config = dict(
    encoder_arch='convnext',
    encoder_activation='gelu',
    encoder_patch_size=[2, 2],
    encoder_depths=[3, 6, 3],
    decoder_widths=[32, 64, 64, 64],
    decoder_blocks_per_level=2,
    beta3=0.999,
    final_lr_fraction=0,
)
Rows from expert 11 of block 9 of the encoder, named by matrix and row number. Rows with one number belong to one neuron. Each number is 500 + 40 x the weight over its row's rms, rounded and kept within 0 to 999. All counts start at 0. Numbers have three digits each. After the name is the row's rms in percent of the matrix's.
# up: expert up (encoder.blocks.9.mlp.up, 32x256x256), inputs 0-255
# down: expert down (encoder.blocks.9.mlp.down, 32x256x256, transposed), outputs 0-255
up.170 105:533486488419434408527411441547530470517457476421500508463518498498448446485502455516441447541535520461504491549458585497453424532452550524468515567526448552473455478507484508426518495485493495428519490572506485505448513509477524593497524513429427533497439485487506522501473488463532482504503563566510466508523518516563545529463470524530492434524551462467445431515483475464512449549461466492480502577480430484562488476550458522560478491505441431481411564516508477417433498454498515501473480472491473496547506441528472503479473547471473523493583545488530439539474536483465463554482521499511498564501471472520572446518526514414539535582430459494542465469525569535487473465546572459471445463440444513466475510500535554503525497513521454509556517454442537486469579465484508
up.171 097:494470434515495528482527514489464503441515524567544506506519568518486528527465484413451527505522438590493542505475345455507510484525430519492508483487501465458527523514495463550485571501499547509457541433533503474518522521552507457532444490612566507472583505488463462510484495507509499467471489493499473559547481487445527526500508473492479490492573457472496515480488495460506517462564554474484514471486606496519492516566570432453510523488521536510557517443593508561491481565525436505509541457504492525491467504573477534522533486585515464485502459498511549454504435569491526515508440507553540475432420499499464501484443522421496469353488472466512500424517429559561509444483475510486441515606494479501513440501527482498512500432423504475503468505426497501522474454466448
up.172 110:501473528391495484397510520518522529497531496491480468466567426541531485493476521506504515482497450574490444563504543509481428533524435477546517508479539523502523460457418445491490497467530525566535496480551498452512437484478480522503501622488541449509529530470486501497526490509507545519542510474475423532520531544470582491443482535531535517460433503540564466465501427468522521491589526498490563457596467512407510444525576512530495461472527519502448495517495498515523434547518536530488482524501441518503469538392506526507463482582482467434541490466525537500526518496559420502530454487457469479567525454496534475506497515441589531450532507503398494502455533565489472568515569589483494483478445441525529544579548520462468481480454550509490578458498449556487491502469455
up.173 092:514477469556506486548511522551548515467493460556520480522505390518503499477466520459493491528478542509501546548475500506511463505478451551467528473513523517474584489531518497466514542491531469582549555451547553567491503544566483485538441513466433490514520534491424519461528510500506559557514470500435503481423507455524515524598534488372452502503399453617586549514426511542427570469532468512478545559525476474442445519468516514510509494503537509521503502493521531543418570479551487485512539541445494471516445545485435535486505418507552482508505549502505508439465450548463539575503511492470541485458460535507514466450488483482458606402481615527476524445459511492491446489509443515541507488544505516452514481477507495456540477509531477531474439533488493556418534464517505
up.174 086:506674476506519558541567526472518541489462568527505481533492516530488500483478514520514550534474434480343497433544517532497482477475484453506426439482467545509514416519524482520475493536518459483527507459521521482487486408494473506493521483553490526533543505517515498466493534472462498492557497463495449559498502467560459491531493537429545489482458469523473467506479553474482493506518508511513500409477430486480530513509511524500481531547514535489528521494445547467495487594561583479496485508535524555493481540475534478480482445485492543533493499565528629492348454511495508443582491511444583477459417482465523501460523463536472463474484473598533544491490509523495509553470500514494520439457523485496463549473479448574499463461504426446477520537460500588445468508522549
up.175 098:435555572418532551439537489543466486413541481512515470544584496471501528531511509517526518574490441569500521472504455456512535460434518441555529496435485524511512489459429490517463510484505492469545502441486477489504524539463496549507514513550609450435496495474466473535510474455492435493571507472544508541537528577497508504501497520495544519468401455529543488474520486471511509452520541492469562414526501620471514456576599511530474493478498562529445472540438495600525529516516466500533436442499429553494523473453520522548481477595558567462502514468460535481493528470505476447492402553492472471473555434529467519485498480496572505416500500510489481461454526474458497531529465549431562478526421510517478495524455472440488493515534461485493552505533466499477420476484478
up.176 101:530478484512516559495506558461537451498409475520480513512464540510582557511503467488482442490524548512456540516520532481481407457518483568524424531529492501434512510446468471461510437492459453531464480444535535406491575520520530457499476561522539563502497508564491538508519559524497571573523433472484492535500516503477516508443538501514510490540479445497454534491535516550483494487580496569500535520494506517449486496495486459543511423513475475465496508574482462572544441626487454517476570488511483479475436542525562505502455506404529582540524509498462562546475506538619522483553507563448432493425469496445558559462505430549467496482441449430465468487466505522499430537537447581500505505498571494545473483565472519483577498483537467517502542519498427507493487510474491
up.177 085:524520496505521532519513553486529562532495549429467508416513425480464465459446503431505499424520476527502505503582553579504498558494504527539490467464407435440524500560519499489511517474499461478590487440539547516507519513469468437550485500495522502506522514475492423511478529475517535572511423482473491491524540521493502385455535535521481464514494526480544442474556475495512444528545513478465438424533431423601472486466452579499499486502552529489470499557459494456504480566508567460465573560526513458512462448486498462565481470508528461529447514476470515487570499436554479515483501436448495444507512452439539438534557467533491503546487451480493456409483515507523536517503566489507540405499498486383565480497540538496500550523507493538488437492400495531468470443501503
up.178 084:441549487566482465504481532565472498568476449537503515494457558524479470451486493494505494510442539466564486467521567474527533469514514514509512463593460529449538440522568499457531478489511465486463501564515549505536470514497520522466491447471406501534517460531570483524490466513486454518483497459454493580494488480496544500490506497457607456571522481483477484473462558465521501601426515510497553492524458405557471505484388477414522454581488492551534506473545568455555455475466509437502494492571494538493454499506516482487564554488467410544483453535468540511506428506461467539511584496498557514486441571517483485450533470524438468656426420534515476580511443488491462497546526467505493549473522490470507464507456521476484471490523500448548494510474534453505517511488452
up.179 116:450474512525489525513509478573534543486515473505488488530488499494530484422528515518492467540460529575471505482574485530540501475515492530508476492442503409487547505477509441497514551517523446485450534478494591551480524526542498463558522419494463533527476600465535542485492516471488502524457528456510518429437506433418516523596508458378492467504413475566514542530477513495489493537521469510561559536462595438515482557443526468551492444548491524545533493487519565488495525478567411468584494511507571510555487512528452468482516499478474538519537521481530531479448533533411510550476475509484473444484489501502507523407506532472489603377519601585506505436505519487490496507540424502551525566463553489498534508455519469497479464493488552517540485554501462488519534423501498
up.180 088:518514556406470526457529513467544463561455539590514449511522413465506503495473543500492493522532429491414511484496511489506523472518459484482523569436493542535543482508482486491497502500600506522517513452532522489445509509535443573498519612511495445471582523503475534541520515463468541552568491436445492457517533473512507516502459505473525509496466507548566523465506464431485477494571460525474410451480526468433499445482571524510519444513540516516479496478497529559528506471587514497520452493470488541479531462409463481545479405578510425452464496523476565476438455591527478473554419481485517471411461525449524479475462461493559607474538516533518518482457528533529536484525540541472503490441483449580514508513472476526465529469496577556551516456508416524437491483519517
up.181 093:468506435549512549518472518498548471464486511549432498486439587504523566523487473522455458553478502432497478476511460472540439510584422519503556510469489440499495483524556506551488513537572445515514557513455518488505481516491466475528493463486509500422407503511565549467499482481468528482433510551546501512464488443465507489528525433471511470523537519510502494559534546488470492547459513491566507449476607426565463497451484432457512449560477520546529488448528520493517546508580483520516499509523536473498518532599517486496570464451513495535483514489561565512550554560459515582510495527514370472546557520475517490468514533524437408457560511593562486452518475522477530401431430467539514543553553541504503555503543492497526514506482531463536448528447510440517556484463504
up.182 097:529511503476492520532500451587524453497501441529506537556613472518550465477507492460435528540499420533442502501470481541499417464492557473476527541512538480435543544494441535438525535491509491492476482411539563501444550517506455454492483387495475428514511551455532533478497465512532497491540493494500478439556492481536502461532482508449456470516508488574577514568467515498515492497464486505492491479485540503496517516420500496480573487445529497549492562491498550479521548529520453453554494493485519471510509561542444481425465450496526532484511492452548487440485494509498595581471568469513452519490513486534556511473471508448464485370499519505535515550421593499501471432480511517554442441558478525487503485468478475491496493551488469591534448477593507534503551356497466
up.183 104:486544506520460501485494593531483524455522415467513520544450511530483532499535488533486493488524542434531515460521536484513493477477467517463493503508423563529540519476529479501454506502463495502469532521483438436461536483481512455428541508477484462503428478567507535465515513449499531491517532546489497506504537524516520445492544506556534455548597573496473537471463503534453433566425512519501535480515457341507422554443412442495569513484473491517545518547502541465545504519550487537472443529506563524550553532568522480477495587489500437529505417467480487574434509465486483441429558473490444473479423508425448491496499514520469459639507502487561470506538530459571476409488509443506447540474571568545499481485516495484445533475460486543512501477464505517554482519479528
up.184 129:495559456516488464533493566487468492476529457527539536549453508480521479498472491507489537536452582456537503469530554503571532517497396513495519544490461527528504476530595490526453483495461513472472508492462480454473511521501565467444503563448531509456547479523500510479531484522498472486400517500498485636508538509617469486465481500543502539525537505507399482446555507488465490532474527502521543452521453365528484492485353567478529481513487568467501495506485532485481467475438629486452478592505510495494561514568534479536540514533540450539481453493428502513528499470459485445493512488505519446572451475490480469474514464516405471598500469502500486544547466482512511506476490500523522510469536533511434489466485530468447548509494458419493515528440550427485498526544565
up.185 093:494473546523509508506557448510516529550502492538503523534552450513560468497493544492512512593516442499451480516542509542470441524519547462532487511429532533536511531481398493516420516461523495506482510456502508547460452572522476510524495540497446477430467482505549611543449528482518496543578522517437497460527480462481515566542502496443546444480436491531589468478472494451535492452526529533405477493520484593480515489455563489554513523482456541516498556510507526499487531531471450432498487465492524519470466533505509538446486455547494514517473506447549499446511523525438558529456410560378439432476504451519428495525555529513516554386499529509526515478433588539490505522507532553486502512456525484482514463519544436477551472537473543466479463478602417522514419445516496
up.186 094:553558471487531460489534574478534504526537390492485406571519478544472487506486542460544501435520538522587433530464609463530550538489436533479509520467430601484440420499520476558543475521529508469469510504529522490472497501452418388432506518519462495483494534476514482504498515515442483478441519538521467557529496526503506425452527457547569449489523482531434532503443499519538522484507505508584597527512477409542562563519491502464478493541497412498496466588557521492487506546487543452464491499511485537536485505505457489499546521551527412475486425517570508473460480482524474504533510478454471483528469544532487488419514487515516481639482539437484552527547492495470524517509591538518509497514504461497489507453414490502468428465500480508473495534476514490478541512491532
up.187 099:469539502533514488491526549439502469539473477547557533545507507472540473490485477488486473528488501451538432389556560437488545487515445482539470507573434502542515506509581500508493481539519519496497536487542502500494476525487525523442506545455467406553547485530500534441505483494582522532413526457528503600516484483441529468478520488520503549509453493463492522484478450516506469541456542494493463463496436381480461564475468486492488457532507580431543466523448505466486449493480552428444498572594484477539519521487515507535494528506499360618461476557433501523484511521478448459494544461531547517488429509471461471491486512521432474612445448523514494557601453453537457510463494493507466519437500525542469513492492479487469482432547429450463465534454514514503483456508526
up.188 098:511446424513481550516487484512443527501467445494591486501528514480457497455488514448511409475473554538495512477503581480559514513518500533419470543515443486451560493623574459542491481483517409432498496520485582509476498497445484429485490442513477538431452478505486551496504524489497519476438521473529529449490522536542462536499531421501462488512583542477443532541462488484510497586466505490560490562504471375541438463476480495533571493515487505489493539526486577508517468497471513493541479483555544496493513468545475500429477565434517519543561474498540479546539524537517495557492550525528487484527447522443521461463508509493440499464477561475544488504487452421546513427485480421517503529505541538422560422518484452430524552543522488432516482565467537448585550472518535
up.189 088:471495487430500471522470535502523486538512453442524561512459482509468456558488465513493506520489536471566450496505561504523563500503521521475522490546396537508504505494552560486541514532508546445477487536470443465531504437468568440426521541456476501403556415460495507501539438518532495428472464523574523505521472479496518487484543564564500522519625498503507480532528486548500479573444500507515444523552438450484511501562491520521482513513511469495510521561525542456494441491529590526448432500487465544477477496495470469459559520562527454464517503492528463483556464467480464538540558522549600533532434579454474426533489512429460484624527492525551452558597451499506544539544585461471531483434572488507553493500490518475493512514529481487510490487491568528488580548484542
up.190 117:517515456495536454484506510483509525471528509473519469514444483533486483492493493473531520453442482415530442510485558549535468552488479516585536490547360520517462463517501522434486464510472531523584492520466434421500531479459527505437487548444555510469467501513519499497569479555448499476458525577501482553527489546532557471445508536582524452511579504513460454430487430547500477509483534449529497451484422426580487592529432533522490465512438476497451495540493443462507435533502615558415467501448475485503546523476530490576477514503501416449533471503469480475476479446579529487526545463438511482509490532435483492552560527539539493591510449474462529522599442472482550517483521495463511442501446515524473473501485529427446549475531487521485516491457516556480507502480520
up.191 099:535550523439516491462464518501509521461514544429511436562472451508529528505529532487560507503548507534478524483474577461487534500527499479529529521461436468495503449534509481506453514490492515516559513430532463547506499515481508508517451535451539533529592490538442440474483530528497506518488490436483421550460521489551519486491540486477549520494383520523503473508511425455538561519599475493448505506575381513512558498506503464491504520451457468509483476498499520541429482515482540498446497507504486617500478578434531503567480454544513478514498472516437499499462475553563468453536457493594514547489537486496525505503510519527570574481494518560372482509441472514467524564568503566497476467515464434517439489555443445445483513426533528508458517474542457621418445521485524
up.192 109:501561499376542511425536509484487543550497502475529461501473454505482476515483476524488495556501498538505464564479517496451425527524523507497511532520425515537483450503523484447537485479515534458538506520500457424475552528512480541515459536426507407463491534560482484545539484495483463518550440538499463540489466530493506492546505512579542477449527518515506493507523496483470465484512557454492463397509381462503571565597510562523466529483461460430439504566563460495511468622545557525475454549491488473508519572474555457516487485519520414497484519531468520474470493430545513471567520444505537470607504500511519525536528484525532483511497487515554516521511488542472478531501565552476467432416441504469491531505484494498440437501601494543441532441431450559428502482478438
up.193 087:438541512490540412453481458523548522532506522518453534487508528492444442453578561471583436388477486504482552453517478494536521500493551474512462562531450496456442509507467542519505487451470524450500477527517451497456465491486505477522426569499497446513420502523470561487562476497520532490556441455512513506495503457543514526531557468476449450486486499467588545515507512464532547440561470654502561500515526499525486554523559496493485471504552487536485460545513544510515509482454488488521536545466518480519477540480444557524448529510496540577573441427488481467512508453573556470487483545556568500484484480515519476493517458564529517470479498513482494471561461548485526485465498491419369466493474518513529523560472482505476448475586503509404458479580480598511447470505471
up.194 095:463508492527503539500506426507529486428484519483450518527532554551544516548473493521514464551466445508449445423546524494495578440526471507445468506459613430458480527526480519525456537543515475506465492457488503540454464529553464529518448497485479519549522452496473480502508472473452444476526489407498506436396525389453528502606483460427547550529443481560566493512509543484620470484461490503498535481468587509494414481449554497467506504471546557513481479460440584583480552494486533415474534495569500492465596497546472478570504497420518561515458516499496519482482467582474542491506461526545507514463466479474533485483451517518488521432536553484505545494419490513481490495531444485508456520508557522525561478498484469525520485450468540463476492539534505565478495511560531
up.195 088:508462484586528452529509490525528480501473471496489529458458522484502540498545498497484493433451514502558520424510465531466433478465545482517512504553542556511503555564561469524469461522479510537484484562466519495513453485581512513540477406483526553484462441423499608482466543512495470435493539513547512525531530516451556549482487517597456521475581458463479579512501530503493478562406511496515464529405559438538467422550407474466490519517472495492505447482485443469484519430491395574467478465509504449510564481565424502516499554514526531444494482477547422509500494514486496542459477510519503539505456443456513477514532478470468469539528478553579480485530522474493575523487541410548497571510526521493441482472470462522505548475514521472447522535432503444555581577546510
up.196 100:492595493521513494528482569454481541500543539489495506464451526514537541519513472478567525529442471451517470439508558495471593447532443440525499548482451522526513394485518473562429549499446446475482568472515499514552503444521544473529518610431507502530510500524447440476495481513521526506428446448479493579479485479585466493474522492515518529533450492516487442408505513514464461472442443512461465440490430542428482514542483520440533520477510524459459550484532591503431516513463608515467500500551545528527493497478470521513533492584504479538422542528433471497514457540535523484539487525542559508453565524446501476445527512522516498578496426534450488562493386443490531532551482543489512479421531422488519510516489567496511520424511466473514515503521474548497502516503539
down.170 092:431481468517488468536524444510514522512489548445529520487554585463498602508489434460501509482530569486464482494515405534545522487567514546510539553466570475528605538546516520492452486560482525496532507466537458525525491506484492441478481473575468489517515547486476474577468437480526545502520468589514517568446589519456491515486497462475510498475448614491539519518542479480464523463473491463476498498526528513413492564544513546477517570474519545466460525452525532458534495532510525477492355517453480464517548486523478470482450521598526519482549546499537497516442533500494506467454486554557429478498511460471494595459479451399550559478518501415562475524589474539475499480485465514488472489532506552434423508465504540570504547540479497456468469488500501572475497509526508
down.171 107:527457445505472507508533582526496525468424489501588530550506481479541568504497506505488505494504490448501491492488539461526441519465533499533510425451483546533535469431461500500521423489479453526527446545525527479519480526556473525504520443459481533507459498536444457533480564507540472498526546474415514474530463506419521568579470486487579495519614418537562474515499437462494470553506472472575467472543449462493492474529458510560477460460460446552526443506496481644474463521430408511443500483505435584496427610467513520454536491563508505520462613471514466505532507530469528472510531484487507475550434483513498535478521555487526465499509525505464526475449505543511517510481508530536492512587544519527483448469531496575449549470530530493535458505442534509437495410506522
down.172 105:403503504508519490429434489498467534506469497517516569441482542479503521499511485481471510547434525550548506484485520505497524541557515537429465542497534462482521482499478495518490503503439439513422546450454457568532526527470479484496432492476548563563550460524524535414513430534495502445463492472520470492476480517499537413529480611544511519441476497567484505524540540435454497548517527372507475494566537530479542546486495567511450485484540464535458505480520506618558514512531544464425488480428470396414476479541474501439563524492483539557481499513444431504482503521487518499554457525506546537510477518496497462566527449468464524529529496496428502548474496551465545518503455421511547483610496451534494434520459494489511506478487505472476512508563592607491484515500508
down.173 091:567434465503498580414460501508469525499441531499513495470490477530521517582448499509504537559484511495483509492471482508487502556473502527526505518529501412528477444475572537572466478515464480547443465452480486469498490486503512459467535481497480554486570466524461449533597572553486494491473518466506502489452515379506483526529471469536544595498578448569505461468439486443463479450498470504496525533456499591501573444522510453507515440495435482472582539521475441599524532505530444532424519504463510437490435444498546459478482497463480490455512453506538482522574504504467512463609493520442457515523489597513496472498595506502513518533585526525445543524448516477520502521498575425508519439555510544556474475571518502467509582531488503490495509542448519518460542517538465
down.174 094:494580478532446454472510543491446559543463457436442434423445444403544455522431477427505509458510454507494484505499517447553532448532556558455494492524498491508563561529484521556506487510458519496517459556528468475441470474491588377519567500543515409461466461444500477492485557512506493517524450458463441491503479506523558499491422534558482503436487530582498506546512515398441473503513560509556489462488522487512545514532440540458497511520535483457491518472490438534554529459553563491486581501501561529500490466504576524428489534431497512533484506485492482500535418430473517449535470510478533501519506536505478504485524518550433533452482505543573430508470504488535500537515498556530476509458356539528484460531479510505472581521509499518487513468513541526446472536459529
down.175 097:480472494565513511485503485435504536518535549609527503428504425521474523462489467461518534471550432468441521562487509465497457517524499468475484503504488467507539517493433511562539531524516450522426522541595531494452500472567487504522460487529535497512486457429522501467467485527487533394530499455483496475477452459512423464564545557469487442423532529505514504478506523453429463506446547517501445492535463426494506493515385573509480480453471500516504481505488481612566490522448509455489501382543482481504474491496499485509547454513472534503448505470510496466496480517415484524588429503509561562479491516503458462535588588521429511498478431413482552527535502529527531481548495511502546413563514448515507408499455456542511539480494492432497534542537559539492536526545515
down.176 093:469551545530483491401587429516455516488522530498436480522510538461505495454463505524450472486513572444451518514573468481467517600459491505467539523515531508486518497428515479535486551462575474507408576526475401465454616474519528543470477542435482497495482509567550479544448493545554584496480490593485593588491529507461539553481457497454479495523526473616518442528531504519542539506473503471476529443497485438547534515534524509455476535523512519501514461452501554543516479510460483489539410463477527438442509478508543513537531492535444497550469452571530528422475429554499548450447479505539484429568448490515544545516438491488504564468538497492521493525524510544498463491470517442534456539472428532559454502462473467532522513515474511485511533506471524510500520558523474
down.177 088:474445537544446519511508440482527526472423512458561470485461441506465503502539471563488542496424548564524518430492547497469465557463478530521489509494516478392547489437480569439491521532467477546473509479463503482490487529515547532454491530532480509506470459490456536499478516509478518493429558546544521478545466485525460463542488561509568502463511525524462448510491508545517531505478474530521493508456512595408526546513504503458488465562587530500397543496505539505501564490562489488469485475516512498452451464423513483559413528492521462452542460555485503474476472509482494516551475518357509572552435544590513436506539413471498481522482492577511468527497476548499515507568526478510441492401567521482521415469527525488564538523429544495471484513551457539493468578432532
down.178 088:440514506488495495549450480467460543538565476531560526550452541557525540488517512513492518543518476501541514471526461515528543514496510537597472537521546537496492491528563460415514489487520576509498521563459453463446451542515540485500495528475418478454459507558542516501503505457503519456486459563536475500509477495494463498537501382567484456510435519506425489529461514452467500551508526579533486507481548538520490412590555528481511466525579553501571521534519494442566503508478493560550516486484516514506533439510463439478532554509466386437566473443465634445499471474468471540514533536481542517497489451513514446472377510541500475502570516451549484491552435524478515457522455526520472498406558467505468522490423511489437533507467509518533506471476447471492413534524490
down.179 107:507505496438467524425486539516518521465482548557499437510514493476435460558485527521491573524479491457518433559492498442519467523482515470541496429476463578516489428470472521438510484451530506517475504496473469469487531490550552429523557496486604544531512496522472453548574474535453474485486462407451486504509468420469440519543504489525516595480547452494508491464494568452412482461505449495587547494530419489517489467505454469524512440514460557485568517543445516554510482476478475542497600501505509501543459552551479482488559491475452428490554537499493534442594461424480466489456545544513464492502486532502522500449566476495514507517506540536550522455479520467491513527535579467535519490636468510451423403501479540468484568496436502522522576482504527551520505466479472
down.180 090:520417515560532486467483389514463546519533524491513478442446518467531517484503444485445505543503473545511423533448562475554487566499476490455494474465572518422559522530523454508525480451516439466479495515510540501525550421479495458498492557499511550490570514495493535539451488488450474495524492478556524448490417521557503457574533407511548491440517449636497495512499570516501482537573458438505557499501480498436516506490462451480456534502526500476461556508516368530551505473437462528399580525522535491551475470474479484472532607491542501470478544463456474487492571549450526515516505477580541445532555493486470515496553496495501549446532476495564419465400493494489480508512444460532560524480509503551528516490495492502458519524530472544568524526550501507506506465504524
down.181 095:545463534453504384487507521514541516475475473537476463528507508465492570506468547518557435487488505494497490521590415524543436506508535438570438485559480607495543412508440510497517462471489554552522482511486497523508422524494497559513546436498443416504507457476408529497442478505488472589505455523493530509521504531534501541485457432449548567435519516426605475530491483563498494486474483579523518463472470510449469467497571464515501450498467518514570477476577469489498493533481442486518512489518467541528513515535534527527489494468485466441503440496495464451502575470519545571498537505500419489462492491561503497517494562510510554574554490544519479435554513449578448492500503544520487493467533569442487451487487545480524514530539462532511528417442504469502486394480575
down.182 108:492388498486469491427431427601468511513514532511530497508493516438530434496487485608495545558517497510558492466531488476473474550501486513549527553499479520438487479489479478538494462502493544577557456491502429481514556496545477535504479506531556508440494465562480509472567494517489434445499595456482441608524505462519441517488478538489464539454501479541442479463508585477439483517495475505501537554464552603481585504463496517439516464501494489483522523540439587533509422491521449477537580475490499460543432521497578542455574539573525478445500452496510535469540481450549502518493616502435491467456532502409542502493451508447551477502488464478449474525449527486488484525496514478517460512526527506527456465491564576423496553507473544479551550496497506493526498497492483
down.183 108:467565535465495489529494450413530539524427493488405482500479547438534447500488528481522572532533466501518435446549512510563487454489484475525470554536559494506552521472496528536464481434544518465492471515440420455482529549534506448466534464412445536490539544423476497441467525477494467541464522568449505412467515528485480536387560509504515500518500564431466482559541501473482499474511515495473500475480514523529455478516514502421533557542505494467443512499541467401548527506531521493510453473488542513456554530502491485497453462498580475478535439556466541487494536505533513497428485537473543454463524453509564486507461441532539557479387569505497467468584496522532505408475547562458563533459526528512500511468487559529520433581435507530475501491450444408519471493502527
down.184 143:501538498467495489564516504438556535576463441491448437482490481518554440487479506483534495567536505534478499445532551471533515444439537479520480449480515486550526506561515488547471546518523605492580424468537470465512432492439461572437520480429437461500479557429483497518445531456525456503503457521530464454556558544515476473503502493488488531546478525485502499529433482482497535457547463595518492450435507517575471470538579534424561514541533517475524498502500467394534528460526603550535505511488517573478557446494490414482456489453546512486538471528486500425485441536537511551512522430515514516447500509523563479489475537544549557478436527558553450449555544450523484541504504562518494503391552541451575514481512519488480488489500478465492505467445499511527477502484564
down.185 085:517431444571518443481551477539467492484515571505493480468527401468492460454439487500475589509528463475487490582428562485425559523467420524511565569488420532442472494518510472482557525516535444502472513499483496491490554492525511501540431536564533523475557438579459556438475432550488529506468552521467547555491466479478495558479458528491545525478511441532446408496515478474433451499460560419501462479517544489530521473484437483507507495429540442521494473580472462535517475541493491569473516536474463483547472515459489528488531467465498473506457557550504473529539520505440463457491520498478481494551501510453518516443509472501453520432543553465463534509506471577516530535545429430410519480519500455582461496505580520494554494466489539459522426466536526538497565492565556
down.186 097:438526454455486529490572511510452542575460489500492436485535562527529483491476450506555521533541521546564524474540571533506535528491511489543492517455557488470557410470568514502458472441517480527511531473500404493429491484525531488456521500451487453440502510503477502536483555441459504543548445421433565463427562526500565449496515547492507570465484522559518573552538539483482547535472498467536485455532496558447515515482500496490451534537577519481518538449486402477552512476596517538516461540463532488525513487470495482461450476532511411444497409512548540492442520481579488530523524498497473461510515565560543462578442454396530511469494480537513492567500530470558455515499449622512500516516510430494509454495486561517471516489487563526482561489481555544508493522499526
down.187 103:490538456462485549479475506461501537544515498452436432501473496475546481516464498476535531580459451512472546519517572543545518505477478431491525500493540474476520445496518484563472482534544565455561479510462527495504469460520495503413505479477439467463429565497452525520430546490535466479527536566451481467512562486541522437490496532496544491514509529478439480512423529453499527482571503569489525537479523531514471522546550532510504478596614502521494509506439446407495548558560574508529542522493524552527560465521516485460486546474513509457487500604471538474524424485517580544541557513512531522469519549557462425517505534600472520472457466559517484435536539443504511509513467525515479521356478467454557501450509440497501431567539484497551448492531483500517479459456568
down.188 095:552550506500520490516525609514524514568484428570468476511488478537477486555513554513542553468485499482520469471613458491469455467467522469588464466480423583487546474466486496484492525540479613439501469480506449506496445491534551523582512463452462459484443547470477475487534483486521447517478519576432460486479535498472502504435495436529558502536409484521484480545504536518561476445467477568558506517432492508604491498515476492516603506467486512514485453482560448509477496466520532572515462526519545541541549499461533486484407493441480504499531483506505537505470517497506464487478509439475470446465520552500565500452501571481591497505524541524542504471567473413539453473493445513528509467514521509422459448452547576473520487505534471494509522431440476421523470455427517
down.189 100:501538520509440450570493467446500570452566430483509452505496529483587476470484487421452491552551504517432486490526501514501573470560493457557528483549549492515517429510559493502525535464482498403485428498437499489540496567461517488472510427503438424517464476482539491530421536522516504528414443517481434513510597526511555496472528553496487487490486511500472527531499478524495462464546508506469424482538557500477522544584515429476533532532490477501472503495455453407593496521511508514542485489487503476485504431482556483513440496489567511501487517542523502517349521474530519511499501535489493404455550447516481496498449456410489568460455574502483485494523513476455533490537529551456477544489584542453488552460550449568553502532541481558522517534506469445501486480559546
down.190 141:553550485493443520488556456463509544486501430488472506504436475499536452433463498467496493564545526527468541447573593552537496503529519475473466493510567447533552474483542549546459467461452510475551439493534504484461463560416444497479530458470478485485513536444483530551430543488504472437477484514456470441536551536514513442476510512477529464454454521523547523559534491412539473453496487518477478437554476503454455511539510519444547497551571510447439514484497443417532605549552519472495421472479520520506521509460501438476527463515561476472492498552474453521388432543497552548526531495489563506490470505515497447560476537537513599430497513504521434473583552488550510522542477551500519497533611544469489523537551507558475488509520493481457448582475481541506475520448474
down.191 100:507501580542490496468517521464512530511448503493519537488503545534426506471529553477557471544528477507537488572505457519553515508484500583409440472444501500511498540520475497498515564540470414497569483516494530499496481481489490426544416518478535550491487558406498493427493481511475531448486496446480482499475451538493531445567543501537515551550514505526459522454470512441510508449492546446556476418524493512477544553470460502484514464536514464433479562493462473631493517513535529510409535482387503403539447442530443497453524438481561518452446527491511472502511453468454482575496389485544496493456448494504540393511526410533474537523506517492506478494470451487483489529485538437454538478508537468546435540517506459438452495511477514489477498537542539591450482557516474
down.192 102:515469572515528560448486531492528557551500485486469523464413457488520474468490518456517502515545485538443489495525538548541529538538527546419476516480577423490494520499504512546469456467516518463576406563460471481459543525450426458486479469433493512473531518436499552532517546425536515419500479509516525483518579532507507484519458586507515501478451523596526546492465515437507461464486543528500456451512517472471446565528457517505494505507532479490453495449467492534501555536488556485489485448460551554499480392464475455440525494503513484472460502536491432458437446551441536491452495472549561456487461493505484446496461459479438478387420614547432484508495555468534563477519501455495481491525553510501454526536496473531412541523541533529487473614489483503477523474560534
down.193 092:554483526469504478537522525476462447461527521487468504574464470516494496612576437469516480458495444552502501433457470482547537497531532457461521484505460490544520538475474545445482483500505457474443548438456398536503568509520581542507493496512526492456444509560483530588534497489485523539492552477481473492463464514433475489448512505466439536510520485437525470536496524548501522479502475470457490599491507525505421551484472526529495494564493506468479491557527521554485437501501539422466504513491492482525544468530515532522483577450510520479559494510455565494498538488494436501412432443449517562510509509424493500444480530490532458403515591484496544490491471489445490529521545565524448445358417457441472482479440480427503435526482508515488565476507505395506538493472429
down.194 095:552532495483513456550457523512495503448453531497547468447466394517498546499554445460431478474525453482538420510522522490475440520502505428531524472483476495489587540507453462540479542485501490519537488524511491482470484456513455483542511475478578540520483478502495391457490510478455470509588488457538491552493429480494429434512507496484583544499559434467498526471535477509440455488471485404540494500479453473537505531477435463514485536454465426482518428560489474535471529540505558533541607501549464496532478488471549494542484571443473459449497539428497464504509520496441494561506537523441503504464457512528495449519480470501484499564605482574448506540472466474433493564441493486572594397556461561498523490519495542452495508511557467481518522432522550472554555539492534
down.195 088:472458515487467492533423562477510459462525536470563502534553476435504512472500428471459523429452468448529488509498510481513541444453611439544456518515472541553512413498439502486484539479517535528451496543519516499459538548506550586494566559543490485541472480478481513446514500506544519586450510520540461448506601463501459518454551427491442523516453520437556545516541438505545520518535497497554540498470435545530503524547517547525414579512523478503439479496535511394488546504479451503587470466530541549469547502532528476429492430440443478516486483464538454485466439504519468467509545610505508457517440438539530544488467537474447462533490522460539479554549475537509443505502539525560500503515511542427504532422482505488564478487446462522457504515482524440543503451503485
down.196 105:498584537528567455518563513440481525578538479469553519409440477531461526468544499464418464541469499571469463484542512486548535473519504491500455488525493512450486496521507476521510522486487504594485421524527459531568474396470501496463474538493530506508460476413516526487464579505505437514490464522599598499482527495510508445469519541462548530523450514461566509545483522530531525458519527522500507563519513463552488503550502533497539445489529479496539528529514509529515539577546493513563551470516541543514485520508496546486557487423457475441455478554490495387492502480481496561565432395497503524518457491465502449570492503614507584424468477516540512506452484539487534441541579492603529504498457480457475601528504508483527521492514450461499529484547512547473508503503551